{"model": "sound classifier", "dataset": "single notes of musical instruments (NSynth)", "train_examples": 184686, "gain_aug_db": 6, "noise_aug": 0.002, "time_shift_ms": 100, "n_mels": 40, "hop_length": 160, "input": "log_mel", "spec_augment": true, "win_length": 512, "targets": ["source"], "num_classes": 3, "arch": "transformer", "norm": "rmsnorm", "norm_position": "post", "hidden_act": "gelu", "mlp_ratio": 4, "head_dim": 64, "fused_qkv": false, "bias": "qkv", "qk_norm": false, "parallel_block": false, "inner_norm": false, "subsampling": 1, "layers": 12, "width": 160, "positions": "sincos", "pooling": "mean", "loss": "cross_entropy", "init": "trunc_normal_002", "residual_init": "zero_last", "optimizer": "cautious_adamw", "learning_rate": 0.0011, "beta1": 0.95, "beta2": 0.99, "eps": 1e-08, "l1_shrink": 0.01, "max_steps": 2800, "batch_size": 64, "epochs": 1.0, "lr_schedule": "cosine", "final_lr_fraction": 0, "warmup_steps": 80, "weight_decay": 0.5}
Rows from block 3 of a small sound classifier, named by matrix and row number. Rows with one number belong to one neuron. Each number is 128 + 24 x the weight over its row's rms, rounded and kept within 0 to 255. All counts start at 0. Numbers have three digits each. After the name is the row's rms in percent of the matrix's.
After each neuron's rows are labels from the 100 clips, of 14976, where the neuron reaches its highest value: "strongest on" is what is common among them. Only what is clearly more common there than usual is listed. The data: single notes of musical instruments (NSynth). In brackets: how many of the 100, against the usual share in percent.
# fc1: MLP up (model.blocks.3.mlp.fc1.weight, 640x160), inputs 0-79
# fc2: MLP down (model.blocks.3.mlp.fc2.weight, 160x640, transposed), outputs 0-79

fc1.274 084:130125127119141122120112141118106108146129120063079120120107131132117113160125113125094089124151128142122129123088126096086147120177126130140127127134137076129094104123086104135120111084136158117118111141141173115120127098123125149148207128
fc2.274 101:130124147123053149093161147127140121134130092114111082111148138149132114125117129161138178125127128143141135172136119173130123176101134119135142125115083139127147134124143134168221102151126104119132115110098141164130123127122144129150125113
strongest on: acoustic (85 vs 32.5); flute (41 vs 3.1); reed (33 vs 4.3)

fc1.503 080:136134133042123135135082143139144132155138130122141160138141125125120115124113130129145187088124161115134128144152132153123131125145153126093103142091167160127153125134102092124144128161061148158162127069101147119111128115125118135127128117
fc2.503 081:129140117150122150127136116123121138096126141125139132139103141120134120117125116133069086141142159143103149129142138114189118131075111128152146089173081103131123142101113128129102109118162124098113129125163130128110125157154129130129127096
strongest on: octave 6 (40 vs 11.7)

fc1.102 077:114157136126119097084128173115117071109099135101104133123103119127080139169122112111098164108165127163128134143101141154122138129159171127090128123136119128126133150122102125168184131130177117114132118120124111151159136082096123133141129144
fc2.102 079:128102130091122177121134121135110134146135130128108111128141125128166122123120128189133128135136132087135126093118122103127113174140123090117114130113143129126128111121156129189178126130071108119087146116123148133100130133131082134130126136
strongest on: octave 7 (42 vs 7.9); octave 6 (29 vs 11.7)

fc1.519 078:136135147082139171158021125134134125094130110130132094106129133122116131128122119134109215131152129149127133156097136190128146119122182120147100136165130153133128127125127158140178147117092094119110124117104130100146096091138116139100120105
fc2.519 088:136143141143082115095243128128128150218135174116104130142152128133162113127117125136082085128130133147138123118130125130131149150127158109127141145126108078131129152114132099185175104126176134122124127117130131215123136129127114127123129162
strongest on: source: synthetic (63 vs 31.1); octave 6 (49 vs 11.7); synth lead (32 vs 3)

fc1.245 071:169071133089117129085021127137122154141121106119126077122106115129125133127126118122090131132149109132131130122075129113092129118148097123156123119110097097128114124113128154050124169136119124086136130100122091106117157110115100140120145119
fc2.245 085:133127093137136152116206160131118124049089112127117086116165118131130123140127144108118114126130137152137094147125121160081139159143147120135132139108119123131105162151098067182175080115132102140105130130099130109140146128128109161129109154
strongest on: octave 5 (44 vs 16.2); mallet (30 vs 10.8)

fc1.20 073:134110126064144117123106125129138106102144153134121082102135131088141126126124129105130128128121094137139132158132119158119076115140177141138113108110135125120122098125049140124119189116147129153129135115129127156118125199141065129117138126
fc2.20 086:127137124162166166135178125129120132154136128120125104129109126122101130144137127135120122127156171094104127089125148098041143158096113130129136063150129151128128099129131116130102124115096122086065127126140119120092112111139133130143117127
strongest on: electronic (67 vs 36.4); bass (56 vs 21.8); octave 1 (35 vs 12.1)

fc1.632 083:107176120180090116074159136125147143103122148145120115139124125063126136121112133148185108129137157149127125156125131140164126126092141129141126133148124147115164160112126130167144121111164134172170144149098118123192152138115187123105102162
fc2.632 099:128082134132177136212074134138122128083106140159152124148131104111136136144121116091158131136099118075125113098145142110138124113140094132122116128104147088122090076152145137122057150117143124150099156132128133059108099152121075140142129127
strongest on: source: synthetic (69 vs 31.1); synth lead (49 vs 3); octave 6 (45 vs 11.7)

fc1.253 080:117191135145072131074166132104120089064134065123101120125096119139143141128129127122118145124155130168118134144104134138132137138155140152146154101195111096131123158130097128157169123114104107110138123117119131104130129118096163139129128127
fc2.253 089:141096128106141125117118131139109118190125120135145125119143107143168132131125139179182156141129137113166110085135127123117165145172124117121073133088126149123120082128136123155129100140137091128124156130074104141099129123114021121113107147
strongest on: keyboard (42 vs 15.5)

fc1.433 069:142065165114125164142186124140135130125163128159132102152136137106126126127112141165135130129112129118119126125109126151185105093120150118112111037098057108121120145130111191109131128154145139131138088094140126124193143116146174135122118136
fc2.433 074:133160107134159131126041129117087134113135160138125129133150122120104120148135122111124146131134131156134162152150156116079139136105120129129101152152148180138124105137140038128120152103153149143138136142145103113093122161135079136131136119
strongest on: electronic (61 vs 36.4); keyboard (38 vs 15.5); octave 1 (36 vs 12.1)

fc1.143 076:118030130086127109129082128135114144153126143167143134176141135049119111131134139089123114113108131136127122137163115138109075135135131122124127129128149100124157063128124117121081119113108131137130103115125145110110168162127120096141164145
fc2.143 077:132139101150180186182186136121093086094130138129126129123090128141143132137126111125129114133139143128094130097134154092108143119068080126127145112155122168126143113149133115133095116116121160134100128117141126111121113152129152137135128095
strongest on: octave 4 (45 vs 17.2)

fc1.168 098:112109147186108085125151116126181175167164154136131120173116147069124109123135129130136086129122131119126119150143130125133095127169135121084116142125138130128232116079167131128072129124131105126123125125116131128128119165122138110127125157
fc2.168 089:124124107120178177135068129130053102096129131181179140129115124146137140156145128119160097132125148132108137076152140080125126093080057123124127124167136133124090111177107117157131145124145143147114127112132120083115126169122136130120129121
strongest on: keyboard (55 vs 15.5); octave 2 (42 vs 14.2)

fc1.521 063:125165135151101087085127134129123137126130136143118152139109130105164124141124129125112044116129127133123132205113146131086150127133135117124096129095151132128160106136175111145061148126126118130167124206125126125113187164131085138098122157
fc2.521 086:130100127127131150124110126134147150177130126131084109131137127125116129144125127133180135139130125135130099098145129126124125131129106159128150124132112126114082126154068102154149102106096111132112127082091141078133092137127143149132127126
strongest on: octave 6 (65 vs 11.7); guitar (38 vs 13.1); octave 7 (26 vs 7.9)

fc1.207 220:173144081081172132122104128161129131116087143142097128150156109124120170122174171130128094126086133057110125076128146111122121151134128154162146103112148127085107152125102098097104152127131129125131139150081143067134117132128131138136134154
fc2.207 126:127108113098115136060106120129098135120123092128090127108052135123080119123104091077122120125136149131131133136134129137160120149145111144146147134119131113123116147104101119128136139126133127103126126137147120124134146111160132117124131138
strongest on: electronic (71 vs 36.4); organ (66 vs 11.8)

fc1.155 222:124136121109128129119119137137116128089138121090133145122085126128123143082147141099115102132053079128095141112130140125184117142156111119096135099123142141093131104120135127123116140085124140150175125122125122123131065150117132120141140140
fc2.155 182:083133144127085121098106074126125153150127168139135148136128108159127123117106079130110132164124122145110113154124178142109130118141125149128117132112134129066130128106126136153146133131116099087083070102125114126108161086124127099099126139
strongest on: electronic (100 vs 36.4); organ (97 vs 11.8); octave 2 (37 vs 14.2)

fc1.378 066:117141134205122126074083136133143110137141198116082117155132121101109138127129132135114092115150134111157137147137134148131082128126102128142150125127112151114133125132142160129149125158107061129147128124143084122180156176128140138108128134
fc2.378 086:126105121133163136118133136144111120028100125175145127085136118126082136136124123110147129131112123106102093129123129123123134118139101126138121118126136122124111128140128123168083129109142118139133150124123166036125083081124113134161130130
strongest on: octave 6 (42 vs 11.7); pitch class B (38 vs 8.6); instrument family: keyboard (36 vs 15.5); guitar (34 vs 13.1)

fc1.604 222:101129120110127117120121159134116135099130124100132138102108123119113141075132142075132110136045047128114141128137135129183124149138121119107135113113137148088140099135125126126122131119124135140175129128122125131138085149117137096137140128
fc2.604 217:094142143129102126107125098132116142158134176133153176157132121181143138121118096143126129177112114140097126146128187130116123117141127146121119120119142135057158126115148138145152137116124116106097077106132126129112139101128128112114139134
strongest on: electronic (100 vs 36.4); organ (99 vs 11.8); octave 2 (51 vs 14.2)

fc1.262 077:109151132129155126092189172117118070116119132079122136120123130092112124168101108130107162123155142173116148137137139142126186156164163128137116168143152128135132116132109130198208137139145132127161099148128131170131108098109120136168172116
fc2.262 099:136127140127077136071108128117124131169136142121109116140134133125127114110114124209154142133135117119094114098121130070148092162111115132129152114128094145122169134127164136136147105141107120108137136100127149117138132132136090132132138106
strongest on: acoustic (80 vs 32.5); octave 5 (62 vs 16.2); reed (31 vs 4.3); instrument family: vocal (28 vs 4.7)

fc1.455 070:110130161124126112117084113135083163145168129135123136151137130095139103117140132133139135120093123083150145145125132153116089159137147108131128135116156134126164101154126134078088119115107125146130134147124168102130084179132097105114167123
fc2.455 095:127173130129151171175182153131124127137122138100122137124102124134131132144134113150124121132174152122100142087176134095123152131088101142135136119126078130126136123139110130170095124084130147126107112085129101113115124115106139141131113102
strongest on: octave 4 (51 vs 17.2); organ (31 vs 11.8)

fc1.232 069:109135169140126139101122164123155138169133154105110119137122136105075129144126113133122161117145128136114158137143141132065140122162129143154104156081134154129117117172134134162172149183147189139172097202111123186134133140104142143142158128
fc2.232 091:131133127145082139083135127127140138116133128154115142130132138132092122122106121177135144129144128180100117202106126135159117147071118127134186106163110128121171142113134156132160096121111120100148129109136162117146121113165142130136126085
strongest on: acoustic (64 vs 32.5); octave 5 (44 vs 16.2); octave 4 (38 vs 17.2); reed (29 vs 4.3)

fc1.367 066:149065116080142114125108107091133188148162124124116137068152129096134128129116114113112081128116097116135122130121114072119141127128158127161103106094138146118123078077118135113057132127161156077126133146132121138136104112154130152138124129
fc2.367 069:134129144138143169140131141128110166087129143127115084146171130130092115138136130125102115121129171085127146134154111131135102117145089123138199134151112106138095170163119073157113113121119138136125128107119126109154188146124189144135144124
strongest on: keyboard (37 vs 15.5); octave 7 (34 vs 7.9)

fc1.483 087:103107115128124162106125147088137132153128124104082037115122134157140146179127125096095070129151119169129146141125116128147135147181109125148173132129132132122126107114123140100102121137115103106113115115135146133107105106124117104137114103
fc2.483 094:146134145123138128101133123134114125097123111129128115115142128171101126126128138142218144128125132113169126120117125104063135147137101134116128128117133141124127166137132107156135127115131136142157152143125146128172129128128102135141127132
strongest on: keyboard (48 vs 15.5); octave 1 (46 vs 12.1); octave 2 (35 vs 14.2)

fc1.72 094:161156140133168139156119178123129126121121128105124164126136121123147114124116119132117184130136126155114113157124132154086186132162151128150119118114145174125093122129096090153181144156127130133198121132090124148133116097125104154136142048
fc2.72 112:131111139133079124047087086127139155160139129125114068122128139102064116117116126166116137132152118179124129153129127128153108153113082112121158129142099110129139130100141132107127108131127131092107130124129130186132129137125176117140130127
strongest on: acoustic (93 vs 32.5); octave 4 (60 vs 17.2); vocal (35 vs 4.7); instrument family: reed (26 vs 4.3)

fc1.579 076:128160119097138128095115178131115124117118185117120151137138121149056118139118112146138214122143124138117131146147143163150149119127137107140113157135136186131128195146113117167178126143156156176200127142109100111159131093145137129128133120
fc2.579 077:121121159132116147173144126124135114119136141129140137130122134112128108091086097142120118134139126117114127140127121108171071160096099133123142122126113128129177114101189146130093134092116127105139150135195139138125120143148128122142134129
strongest on: octave 5 (49 vs 16.2); vocal (33 vs 4.7); pitch class B (25 vs 8.6)

fc1.625 076:112083085117128094127096125114153136159180098148137124125129137105129113151135137118125069114106121128123153198150128101119125112212076117133115149158146124131133129136142131069043131080119127129147127124124120129117085133107148126152158135
fc2.625 091:128167115156175182132152142122103115116133166123116129134096139130144126118137125121131056128119128091112133069140133093130115145035111135130186107150110134123140118138143081187143103141129135123078111123142142126136124173135114138138135104
strongest on: octave 4 (64 vs 17.2)

fc1.575 071:128115138121141127137068116123125131157135101123131090119134164077163118152131132111103089127131129129123168140137124120090133100197129082156160125113143128114136103138123145092000136125126158133132138134118128113137168124151104146132143123
fc2.575 080:125161125163121161105209149131112122126126113114124112111125133144067121118125121129132088121124143159128068131137120140130110165054109148138149100141080142125143130132132093148184087110155093123140113090110154157141092137136134135138136115
strongest on: octave 6 (43 vs 11.7)

fc1.131 081:118142145122098123097123140134128148132114138130135126185118141065091126113129132135152148119132126125115067134157122128188115139114160125118086182122132140123121114133000100173171128124134137171179124166113130121130140133154121135096125128
fc2.131 076:125136154130125133170138127126134123096154170160131172187125124110137136128121119128117163138117139065129133120130143122119136103120066145126133136153127148128200104127222142064095125099090120103103159134142117081108124145126121129128127132
strongest on: synthetic (73 vs 31.1); octave 6 (39 vs 11.7); pitch class C (33 vs 9.1)

fc1.359 165:129145128172118115126133127110140148156137130145070071128121137134054114079132107131129141115142136145129126121119139100131134090127124133130130162166122096156125115114117091162169144129138111103127113142138139146093158131158135110128134168
fc2.359 109:112077089130133165180130129129099121113132124159164127107188162152172125136086092126121116127108127115141115098132099094113140103126100157125144111150140149128128120137114143113102090094152146159140122091145164124163132136147122128133152126
strongest on: octave 7 (67 vs 7.9)

fc1.246 087:116148138131107152096148126131088104107086111155130084104116098125158130135124128126129137136136128093089156179125136163137138135124225121129124121127136138128091178160113152142171148135133129192165170110079131126173138111111141143103121146
fc2.246 086:136132137088131121122126109133132148202156165079109178143096109091111127122124129150133127136125140097152129078121144063099129151131108127132130138127136109121143102110153128109132128152094120079052134156131107108086128124129070118135123157
strongest on: synthetic (73 vs 31.1)

fc1.348 238:118126129107123115126121136130122130082126121099128136112127125119115133083113129091135117155024067125121133128136135135182118133127119113098134119108133156082130100134128121129122119113117132151164124124104120122136084158101129113133129120
fc2.348 244:105148150132115130115131114143121140152135173130141167160134115156148152130123111145134131179099102142098134148129194135121118119139124138122122120112139136051161135126163137143150132118128122114105089116132134131120126111123131124122154129
strongest on: electronic (100 vs 36.4); organ (98 vs 11.8); octave 2 (42 vs 14.2)