A small sound classifier, trained from scratch.
Model: 3.47M parameters, log mel input, arch transformer, activation gelu, width 160.
Rows from block 2 of a small sound classifier, named by matrix and row number. Rows with one number belong to one neuron. Each number is 128 + 32 x the weight over its row's rms, rounded and kept within 0 to 255. All counts start at 0.
Before each neuron's rows are labels from the 100 clips, of 14976, where the neuron reaches its highest value: "loudest band" is the band of the loudest frequency at the time of the peak. Only what is clearly more common there than usual is listed. The data: single notes of musical instruments (NSynth). In brackets: how many of the 100, against the usual share in percent.
# fc1: MLP up (model.blocks.2.mlp.fc1.weight, 640x160), inputs 80-159
# fc2: MLP down (model.blocks.2.mlp.fc2.weight, 160x640, transposed), outputs 80-159

loudest band: 4000 to 8000 Hz (38 vs 2.4)
fc1.138 [103  74 135 170 119 157 135  96  73 107 112 135 113 138 129 141 197 147  54 147 169 127 121 175  67 114 140 176 112 127 130 108 149 139 157 128 136 141 125 170 141 129  92 115  96 122 191 126 132 108 117 136  94 113 114 194 135  73 140 121  81 124 132 160  72 104 130 121  74 116  94  73 120  36 154 148 127 172 117 138]
fc2.138 [109 131 128  85 131 130 151 160 132 154 138 108 141  58 168 128 126 186 154 140 129 103 125 102 136 143 135 130 121 118 123 126 140 115 125 137 128 121 140 125 142 163 137 133 152 106 131 161 161 197 160 133 151 163 162 115 114 242 123 116 122 131 144 149 168 148 162 137 196 151 124 168  82 153 120 130 138 154 131 220]

loudest band: 2000 to 4000 Hz (35 vs 8); 1000 to 2000 Hz (29 vs 10.6)
fc1.197 [139  98  81 178 130 146 112 145  91 120  69 141  95 173  56 108 141  98  36 123 147 177  86  79  84   7  40  29  97 132  49 137  77 127 112 114  93 134 123 126 133 109 112 103 131 115 107 111 123  93 105 113  82 115 116 141  80 112  77 124 141 123 102 160 101 127 124 126 105 103 123 117  94 131 120 104 107 110 128 118]
fc2.197 [130 128 172 139 140 105 140 129 135 171 132 126 156 149 144 134 176 186 207 139 125 137 125 142 241 136 184 122 157  97 124 148 187 124 172 123 166 127 115 158 103 137  94 156 152 180 112 148 127 171 127 179 131 187 193 181 151 168 197 168 146 177 197 105 132 126 168 144 148 219 131 146 118 169 122 135 158 159 190 147]

loudest band: 500 to 1000 Hz (55 vs 12.4); 1000 to 2000 Hz (30 vs 10.6)
fc1.361 [129  98 117 190  72 137  51 127  63 145 126 130  85 142 132 121 116 126 107 141 207 177 181 121 102  67  97 107 118 135 119 135 117 121  69 111 128 151  85 111 158 119  99 125 137 123  80 100 125 106  87 120 127 127 117 130 129 106  88 127 189 128  68 133 132 113 122 128  53 124 119  88  89 135 123 117 115 125 124 106]
fc2.361 [126 173 132 133 157 129 204 131 167 173 125  89 191 130 147 131 148 137 152 134 125 111  60 128 148 173 163 125 116 120 126  78 129 125 122 123 112 132 150 142 133 160 128 157 126 137 137 208 129 149 189 134 143 149 208 199 156 185 193 130 186 141 149 130 142 204 157 139 170 161 131 249  94 142 123 149 150 165 133 143]

loudest band: 500 to 1000 Hz (51 vs 12.4); 250 to 500 Hz (36 vs 15.3)
fc1.48 [112  80 135   0 135 134 134 111 199 103 131 138 130 122 141 186 160 140 125 121 100 170 101 115 121 141 108 144 133 135 145  98 113  18 114  77 148 172 117 110 128 123 126  59 166 122 144 124 128  98 129 153 119 143 102 125  94 118  77  69 147 139 124 119 164 133 130 141 207 149 117 131 144 129 132 177 115  87 125 158]
fc2.48 [102 131  78 198  62  84  41 130 110  86 126 128 159 131 111 133 139 118 135 148 169 104  97 138 127 152 130 191 116 128 115  93 122 144 193 121 144 109 143 142 124 110 154 177 143 133 156 153 180 113 151 154 126 134 179 216 134 113 129 131 145 129 153 149 122 146 157 130 101 133 139 156 122 129 127 127 152 111 135  76]

loudest band: 250 to 500 Hz (37 vs 15.3)
fc1.442 [127  43  99 124  69 172  74  91 153  73 129  94  47 129 136 131 164 144 121 184 154 134 183 218 144 134 148 129 150 146 159 141 140  97  75 125 131 128 114 111 122 123 111 151 145 102 130  90 142  83 150 132  97 126  92  86 127  57 104 135 127 131 157 123  85  99 119 135 117 121 127 111  92  90 162 157 132  96 136 120]
fc2.442 [103 154 149 129 159 127 195 119 112 143 116 116 169 113 139 127 133 154  86 113 112 132 116  47 117 154 129 137 106 159 154 133 109 161 135 164 142  97 192 149 148 127 152 109 133 127 171 201 171 175 187  98 141 143 165 129 127 186 121 129 126 128  84 133 145 210 156 128 158 129 131 186  61 155 137 131 176 141 131 174]

loudest band: 500 to 1000 Hz (39 vs 12.4); 250 to 500 Hz (38 vs 15.3)
fc1.567 [108 110  88 123 104 130 112  99 170  86 144  94 125 132 194 131 174 171 163 133 128 112 170 226 145 182 150 146 155 123 146 149 151 130 122 169 166 117 118 150  55 125  80 134 163 122 157 132 164 116 161 143 117 128 127 129 179  20 128 131 113 133 120  91  72 125 126 117 128 139 126 119  77  98 196 189 214 127 122 137]
fc2.567 [125 146 131 135 119 143 133 124  97 108  92 131 126 115 139 141 107 166  94 131 145 169 155  81 110 147 144 169  88 155 179 128  84 171 161 166 138 118 167 141 232 116 212 125 142 123 160 171 147 187 173 109 164  95 164  71 123 180 105 106 123  97  90 132 173 187 161 104 163 100 154 201 106 162 175 132 155 145 125 166]

loudest band: 500 to 1000 Hz (42 vs 12.4); 1000 to 2000 Hz (31 vs 10.6)
fc1.554 [129 111 150 151 138 143 124 160  99 118  29 189 159 136  83 140 129  87  79 107 138 177  90  44  56  73 102 132 136 139 135 136 113 133 143 126  86 128 144 106 134  61 119  96  87  63  93 116 100 119  99 100 105 118 108 161  84 178  90 128 168 117 102 134 132 123 105 124  87  74 125 105 113 138  83  94  89 119 130  78]
fc2.554 [135 128 130 165 114 108 123 135 140 148 150 117 147 121 144 129 184 153 161 122 125 164  91 130 205 109 110 101 168 112  68 107 143  96  96 102 145 132 118 143 133 134  50 139 115 189 140 137 152  71 140 139 127 171 164 214 216 129 188 148 175 142 185 163 156 104 133 140 153 151 134 124 134 140 158 137 171 130 139 189]

loudest band: 2000 to 4000 Hz (36 vs 8); 1000 to 2000 Hz (36 vs 10.6)
fc1.377 [ 78 199 221 177  92  85 132 127 122 138 126 162 171 153 132 129 107  98 148 154 211 132 117  53  99 101 108 136 108 103 134 122 124 182 105 130 140 157 140 113 216 155 128 133 131 101  96 117 107 127  89 117 139  84 121 128  97 122 128 112 104 127 127 131 148 123 122 129  39 108 129  98 114 145  61 116  45 102 111  82]
fc2.377 [157 106  71 100 123 103 159 117 146 140 128  74 140  92 128 125 128 117 166 133 129  89  79 134 123 127  94  42 168 128 102 159 141 101 114  95 138 123 130 104 177 127 120 124 122 129 107  99  91 130 134 184 135 142 108 199 197 114 228 115 175 121 183 150 137 118 119 120 144 174 122 125 144 125 138 121 143 132 139 170]

loudest band: 2000 to 4000 Hz (48 vs 8)
fc1.100 [169 110 150  65 127 135 136 123  72 177  99 149 140 167 107 147 174 116 146 132 204 129  49 156  60 121 131 144 143 113 109 131 128 102 128 121  90 120 114 117 164 119 120 154 111 159 125 121 177 129 138 129  96 117 117 130 120 124 128 119 124 119  71  87 133 114  73 123 111 129 116 141  89 120 128 128 127 142  60 163]
fc2.100 [135 148 132 162 160 133  97 161 114 112 190 124 189 120 147 125 179 124 191 157 156  81 133 143 172 123  90 121  73 133  83 103 140 130 137 112 109  74 112 111 185 143 216 129 122 124 106 112 121 125  98 138 161 177 147 127 138 210 129 130  95 163 146 148 126 126 159 152 137 145 124  68 107 127 112 126  95 189 134  69]

loudest band: 2000 to 4000 Hz (48 vs 8); 1000 to 2000 Hz (32 vs 10.6)
fc1.255 [134 133 132 195 122  97 116 179  67 121  34 148 127 132 131 148 137 127  58 125 176 186 127  87 125  28  41  84  73 181  97 137  96 127 128 121 142 164 131 125 180  77 119  85 114 108 126 103 115 107 121  69 129 134 117 146  70 149 104 127 133 120  94 165 143 118 140 127  84 104 123  69  83 166 117 114 116 122 135  84]
fc2.255 [126 110 140 136 140 148 128 110 146 153 148 121 171 129 132 131 187 143 193 146 137 144  60 162 153 128 167 110 163  60 112 125 175 110 136 115 131 129 120 143  92 181  52 197 123 154 114 135 127 128 100 153 140 148 140 197 168 135 195 140 170 147 216 147 169 117 131 135 158 172 127 123 112 139 124 135 129 146 134 124]

loudest band: 250 to 500 Hz (53 vs 15.3)
fc1.50 [128  97 132 114 106 154 117  81 146 142  89  94  95 158 175 123 206 164 154 135 174 171 207 214 172 167 138 132 218 144 128 138 169 118 119 113 103 120  72 115 112 122  99 154 138  88 127 112 141  79 125 129 112 104 104  97 124  65 125 136 108 132 128 103  71  83 117 129  94 129 124  91  88  57 147 163  86 110 119  99]
fc2.50 [126 158 139 127 132 102 159 126 123 173 114 130 173 130 147 136 139 156 117 128 124 128  98  91 129 140  87 126  82 130 130 117 102 156 135 150 131  98 183 170 130 122 171 129 182 130 167 206 135 213 183 122 156 129 194 127 124 141 136 124 124 121 111 130 144 207 191 124 169 130 175 194 104 146 131 124 214 134 131 130]

loudest band: 2000 to 4000 Hz (43 vs 8); 1000 to 2000 Hz (34 vs 10.6)
fc1.584 [144 133 160 176 131 126 129 120  56 137  88 130 127 159 148 136 196 129  30 136 170 167 114 113 109  44  80 110  77 155 128 148 138 134 219 118 148 166 117 113 186 133 116 128 122 102 114 106 106 119  75 122 130 102 116 145  61 117 118 125 195 116 111 158 164 127 112 101  69 111 122 110  79 144 106  95  84 130 128 127]
fc2.584 [117 124 105 122 128 106 168 124 146 148 131  93 159 105 140 148 231 129 243 158 141 107  80 142 166 156 168 133 164 112 134 154 157 144 160 135 135 131 133 136 134 150 106 140 130 149 130 148 134 188 126 140 156 166 157 199 166 142 184 139 169 157 150 140 119 130 146 146 141 196 134 128 128 124 117 185 124 149 133 129]

loudest band: 4000 to 8000 Hz (47 vs 2.4)
fc1.285 [ 72  71 125 114 129 165 191  95  84 123 131  82 126 137 129 131 187 131 110 181 149 124 131 141  88 125 174 133 128 126 138 130 176  81 151  95 126 145 113 146 164 120 123 148 132 113 143 123 130  95 120 131  80 123 123 143 148  48 165 120 123 126 127 165  91 107 123 130  92 120 124 109 126  39 204 163 142 134 141 132]
fc2.285 [104 144 126  90 110  90 130 146 109 122 141 125 183 109 130 116 166 169 140 154  90  97 157 150 136 140  79 129  88 113 124 120 140 186 124 135 118 118 138 120 101 133 141 127 128  99 125 171 134 184 118 116 164 144 132 107 106 255 107 125 104 147 120 152 125 165 136 138 204 143 122 180  85 121  92 133 109 142 126 133]

loudest band: 4000 to 8000 Hz (38 vs 2.4); 2000 to 4000 Hz (25 vs 8)
fc1.629 [117 142 121 117 131 143 147 156 128 128 133 140 155 125 156 165 149  45   3 133 170 131 148 151 125 137 104 146 101 117 136 118 158 146 198 160 139 255 138 152 134 163 130 149 129 119 146 131 133 109 124 143 133 118 128 147 107  98 142 130 100 159 181 191 127 124 150 140 105 121 131 127  94 121 162 163 121 133 131 130]
fc2.629 [121 117 122  76 120 103 159 122 119  97 130  27 119  75 125 106 115 207 173 138  79 149 133 168 153 207 207 146 142 125 152 150 149 138 160 141 141 131 134 139 168 176 106 135 175 121 131 160 115 216 137 131 148 153 179 139 126 148 163 115 134 121 126 138 132 141 149 122 176 155 129 186 123 139 128 130 174 156 137 140]

loudest band: 2000 to 4000 Hz (35 vs 8); 1000 to 2000 Hz (31 vs 10.6)
fc1.145 [101 119 125 116 140 156 127 187 142 147  43 141 143 151 155 214 159  96   0 130 213 146 174 141  63 136 134 148  67 141 134 128 126 134 134 126 153 163 116 132 129 133 133 137 127 115 126 120 120 115  96 133 142 114 124 125  81 111 134 133 106 138 128 174 147  93 147 145  83 128 132 116  80 126  69 122  97 121 128 102]
fc2.145 [132 120 103 119 127 111 149 105 125 128 138  59 140  85 128 107 141 173 255 159 130 127  70 139 182 156 181 152 190 125 109 125 170 102 158 118 163 142 130 155 115 155  89 129 111 162 138 181 171 128 174 131 136 182 187 169 175 171 137 123 155 129 140 108 183 140 156 129 192 158 137 163 123 138 130 143 192 152 141 168]

loudest band: 2000 to 4000 Hz (57 vs 8); 1000 to 2000 Hz (35 vs 10.6)
fc1.628 [100 123 173 167 149 144 131 123 130 143  71 154 134 182 176 171 130 126 115 125 176 139 113 125  97 118 129 150   0 149 132 134 120 130 124 128 142 178 118 149 155 130 128 110 109 126 126 120 118 104  97 121 137 119 127 129  57 119 128 130  59 129 125 194 161 107 128 131   0 120 124 108  95 155  99 142  63 129 136 125]
fc2.628 [140  99 103 125 133 203 110 105  74 123 156  63 145  92 104 126 193 139 199 144 133 133 125 147 138 119 164 127 255 133 122 185 198 118 160  95 151 109 111 142 152 136 121 138 120 149 122 127 133 111 159 136 133 154 165 173 156 129 163 130 149 129 135 146 128  99 149 130 145 165 128 130 122 153 137 105 173 203 145  85]

loudest band: 500 to 1000 Hz (58 vs 12.4)
fc1.215 [ 95 114  71 209 119 138  53 109 105 140  83 103 102 146 177 130 191 137 113 184 189 162 163 211 159 125 129 140 157 155 127 129 131 119  83 123 117 170  91 105  99 105 112 128 127  80  87  86  96  92 125 116 131 116  87 121 128  77 123 138 161 134 128 110 123 115 111 133  97 145 125 117  86 108 160 129 115 115 126  89]
fc2.215 [112 168 136 131 136  67 191 126 136 162 112 122 166 111 145 138 154 176 124 117 119 134  87  99 135 160 153 136 106 131 149 125 112 147 143 154 127  92 168 176 161 131 131 142 194 148 164 213 146 171 181 124 136 130 202 161 153 172 178 125 146 128 124 130 137 237 164 129 191 131 136 233  93 148 127 127 197 168 134 150]

loudest band: 500 to 1000 Hz (68 vs 12.4)
fc1.114 [ 32 176 160 124 190 139 126 105 109  55 111 135 122 142 133 141 187 138 118 122 144 144 121 131 108  82 141 122 172 116 104 149 189 119 191 128  93 117 118 147 249 137  97 122 142 125 121 113  74 149 107 125 127 109 115 145 126 110 118 127 131 121 100  88  99 123 114  86  53 106 128 119 129  91  93 150 128 155 121 155]
fc2.114 [143 120 123  91  97  84 210 162 162 252 138 104 121 112 125 123 100 122 116 140  53 105 137 103 127 140 113 120  42 123 130 104 143 134 112 123 117 145 127  94 104 157 114 112  69 118 132 113 108 214 111  96 153 152 128 131 135 193 125 126 129 136 114 156 128 116 125 146 168 152 118 122 112 146 115 128 113 131 128 172]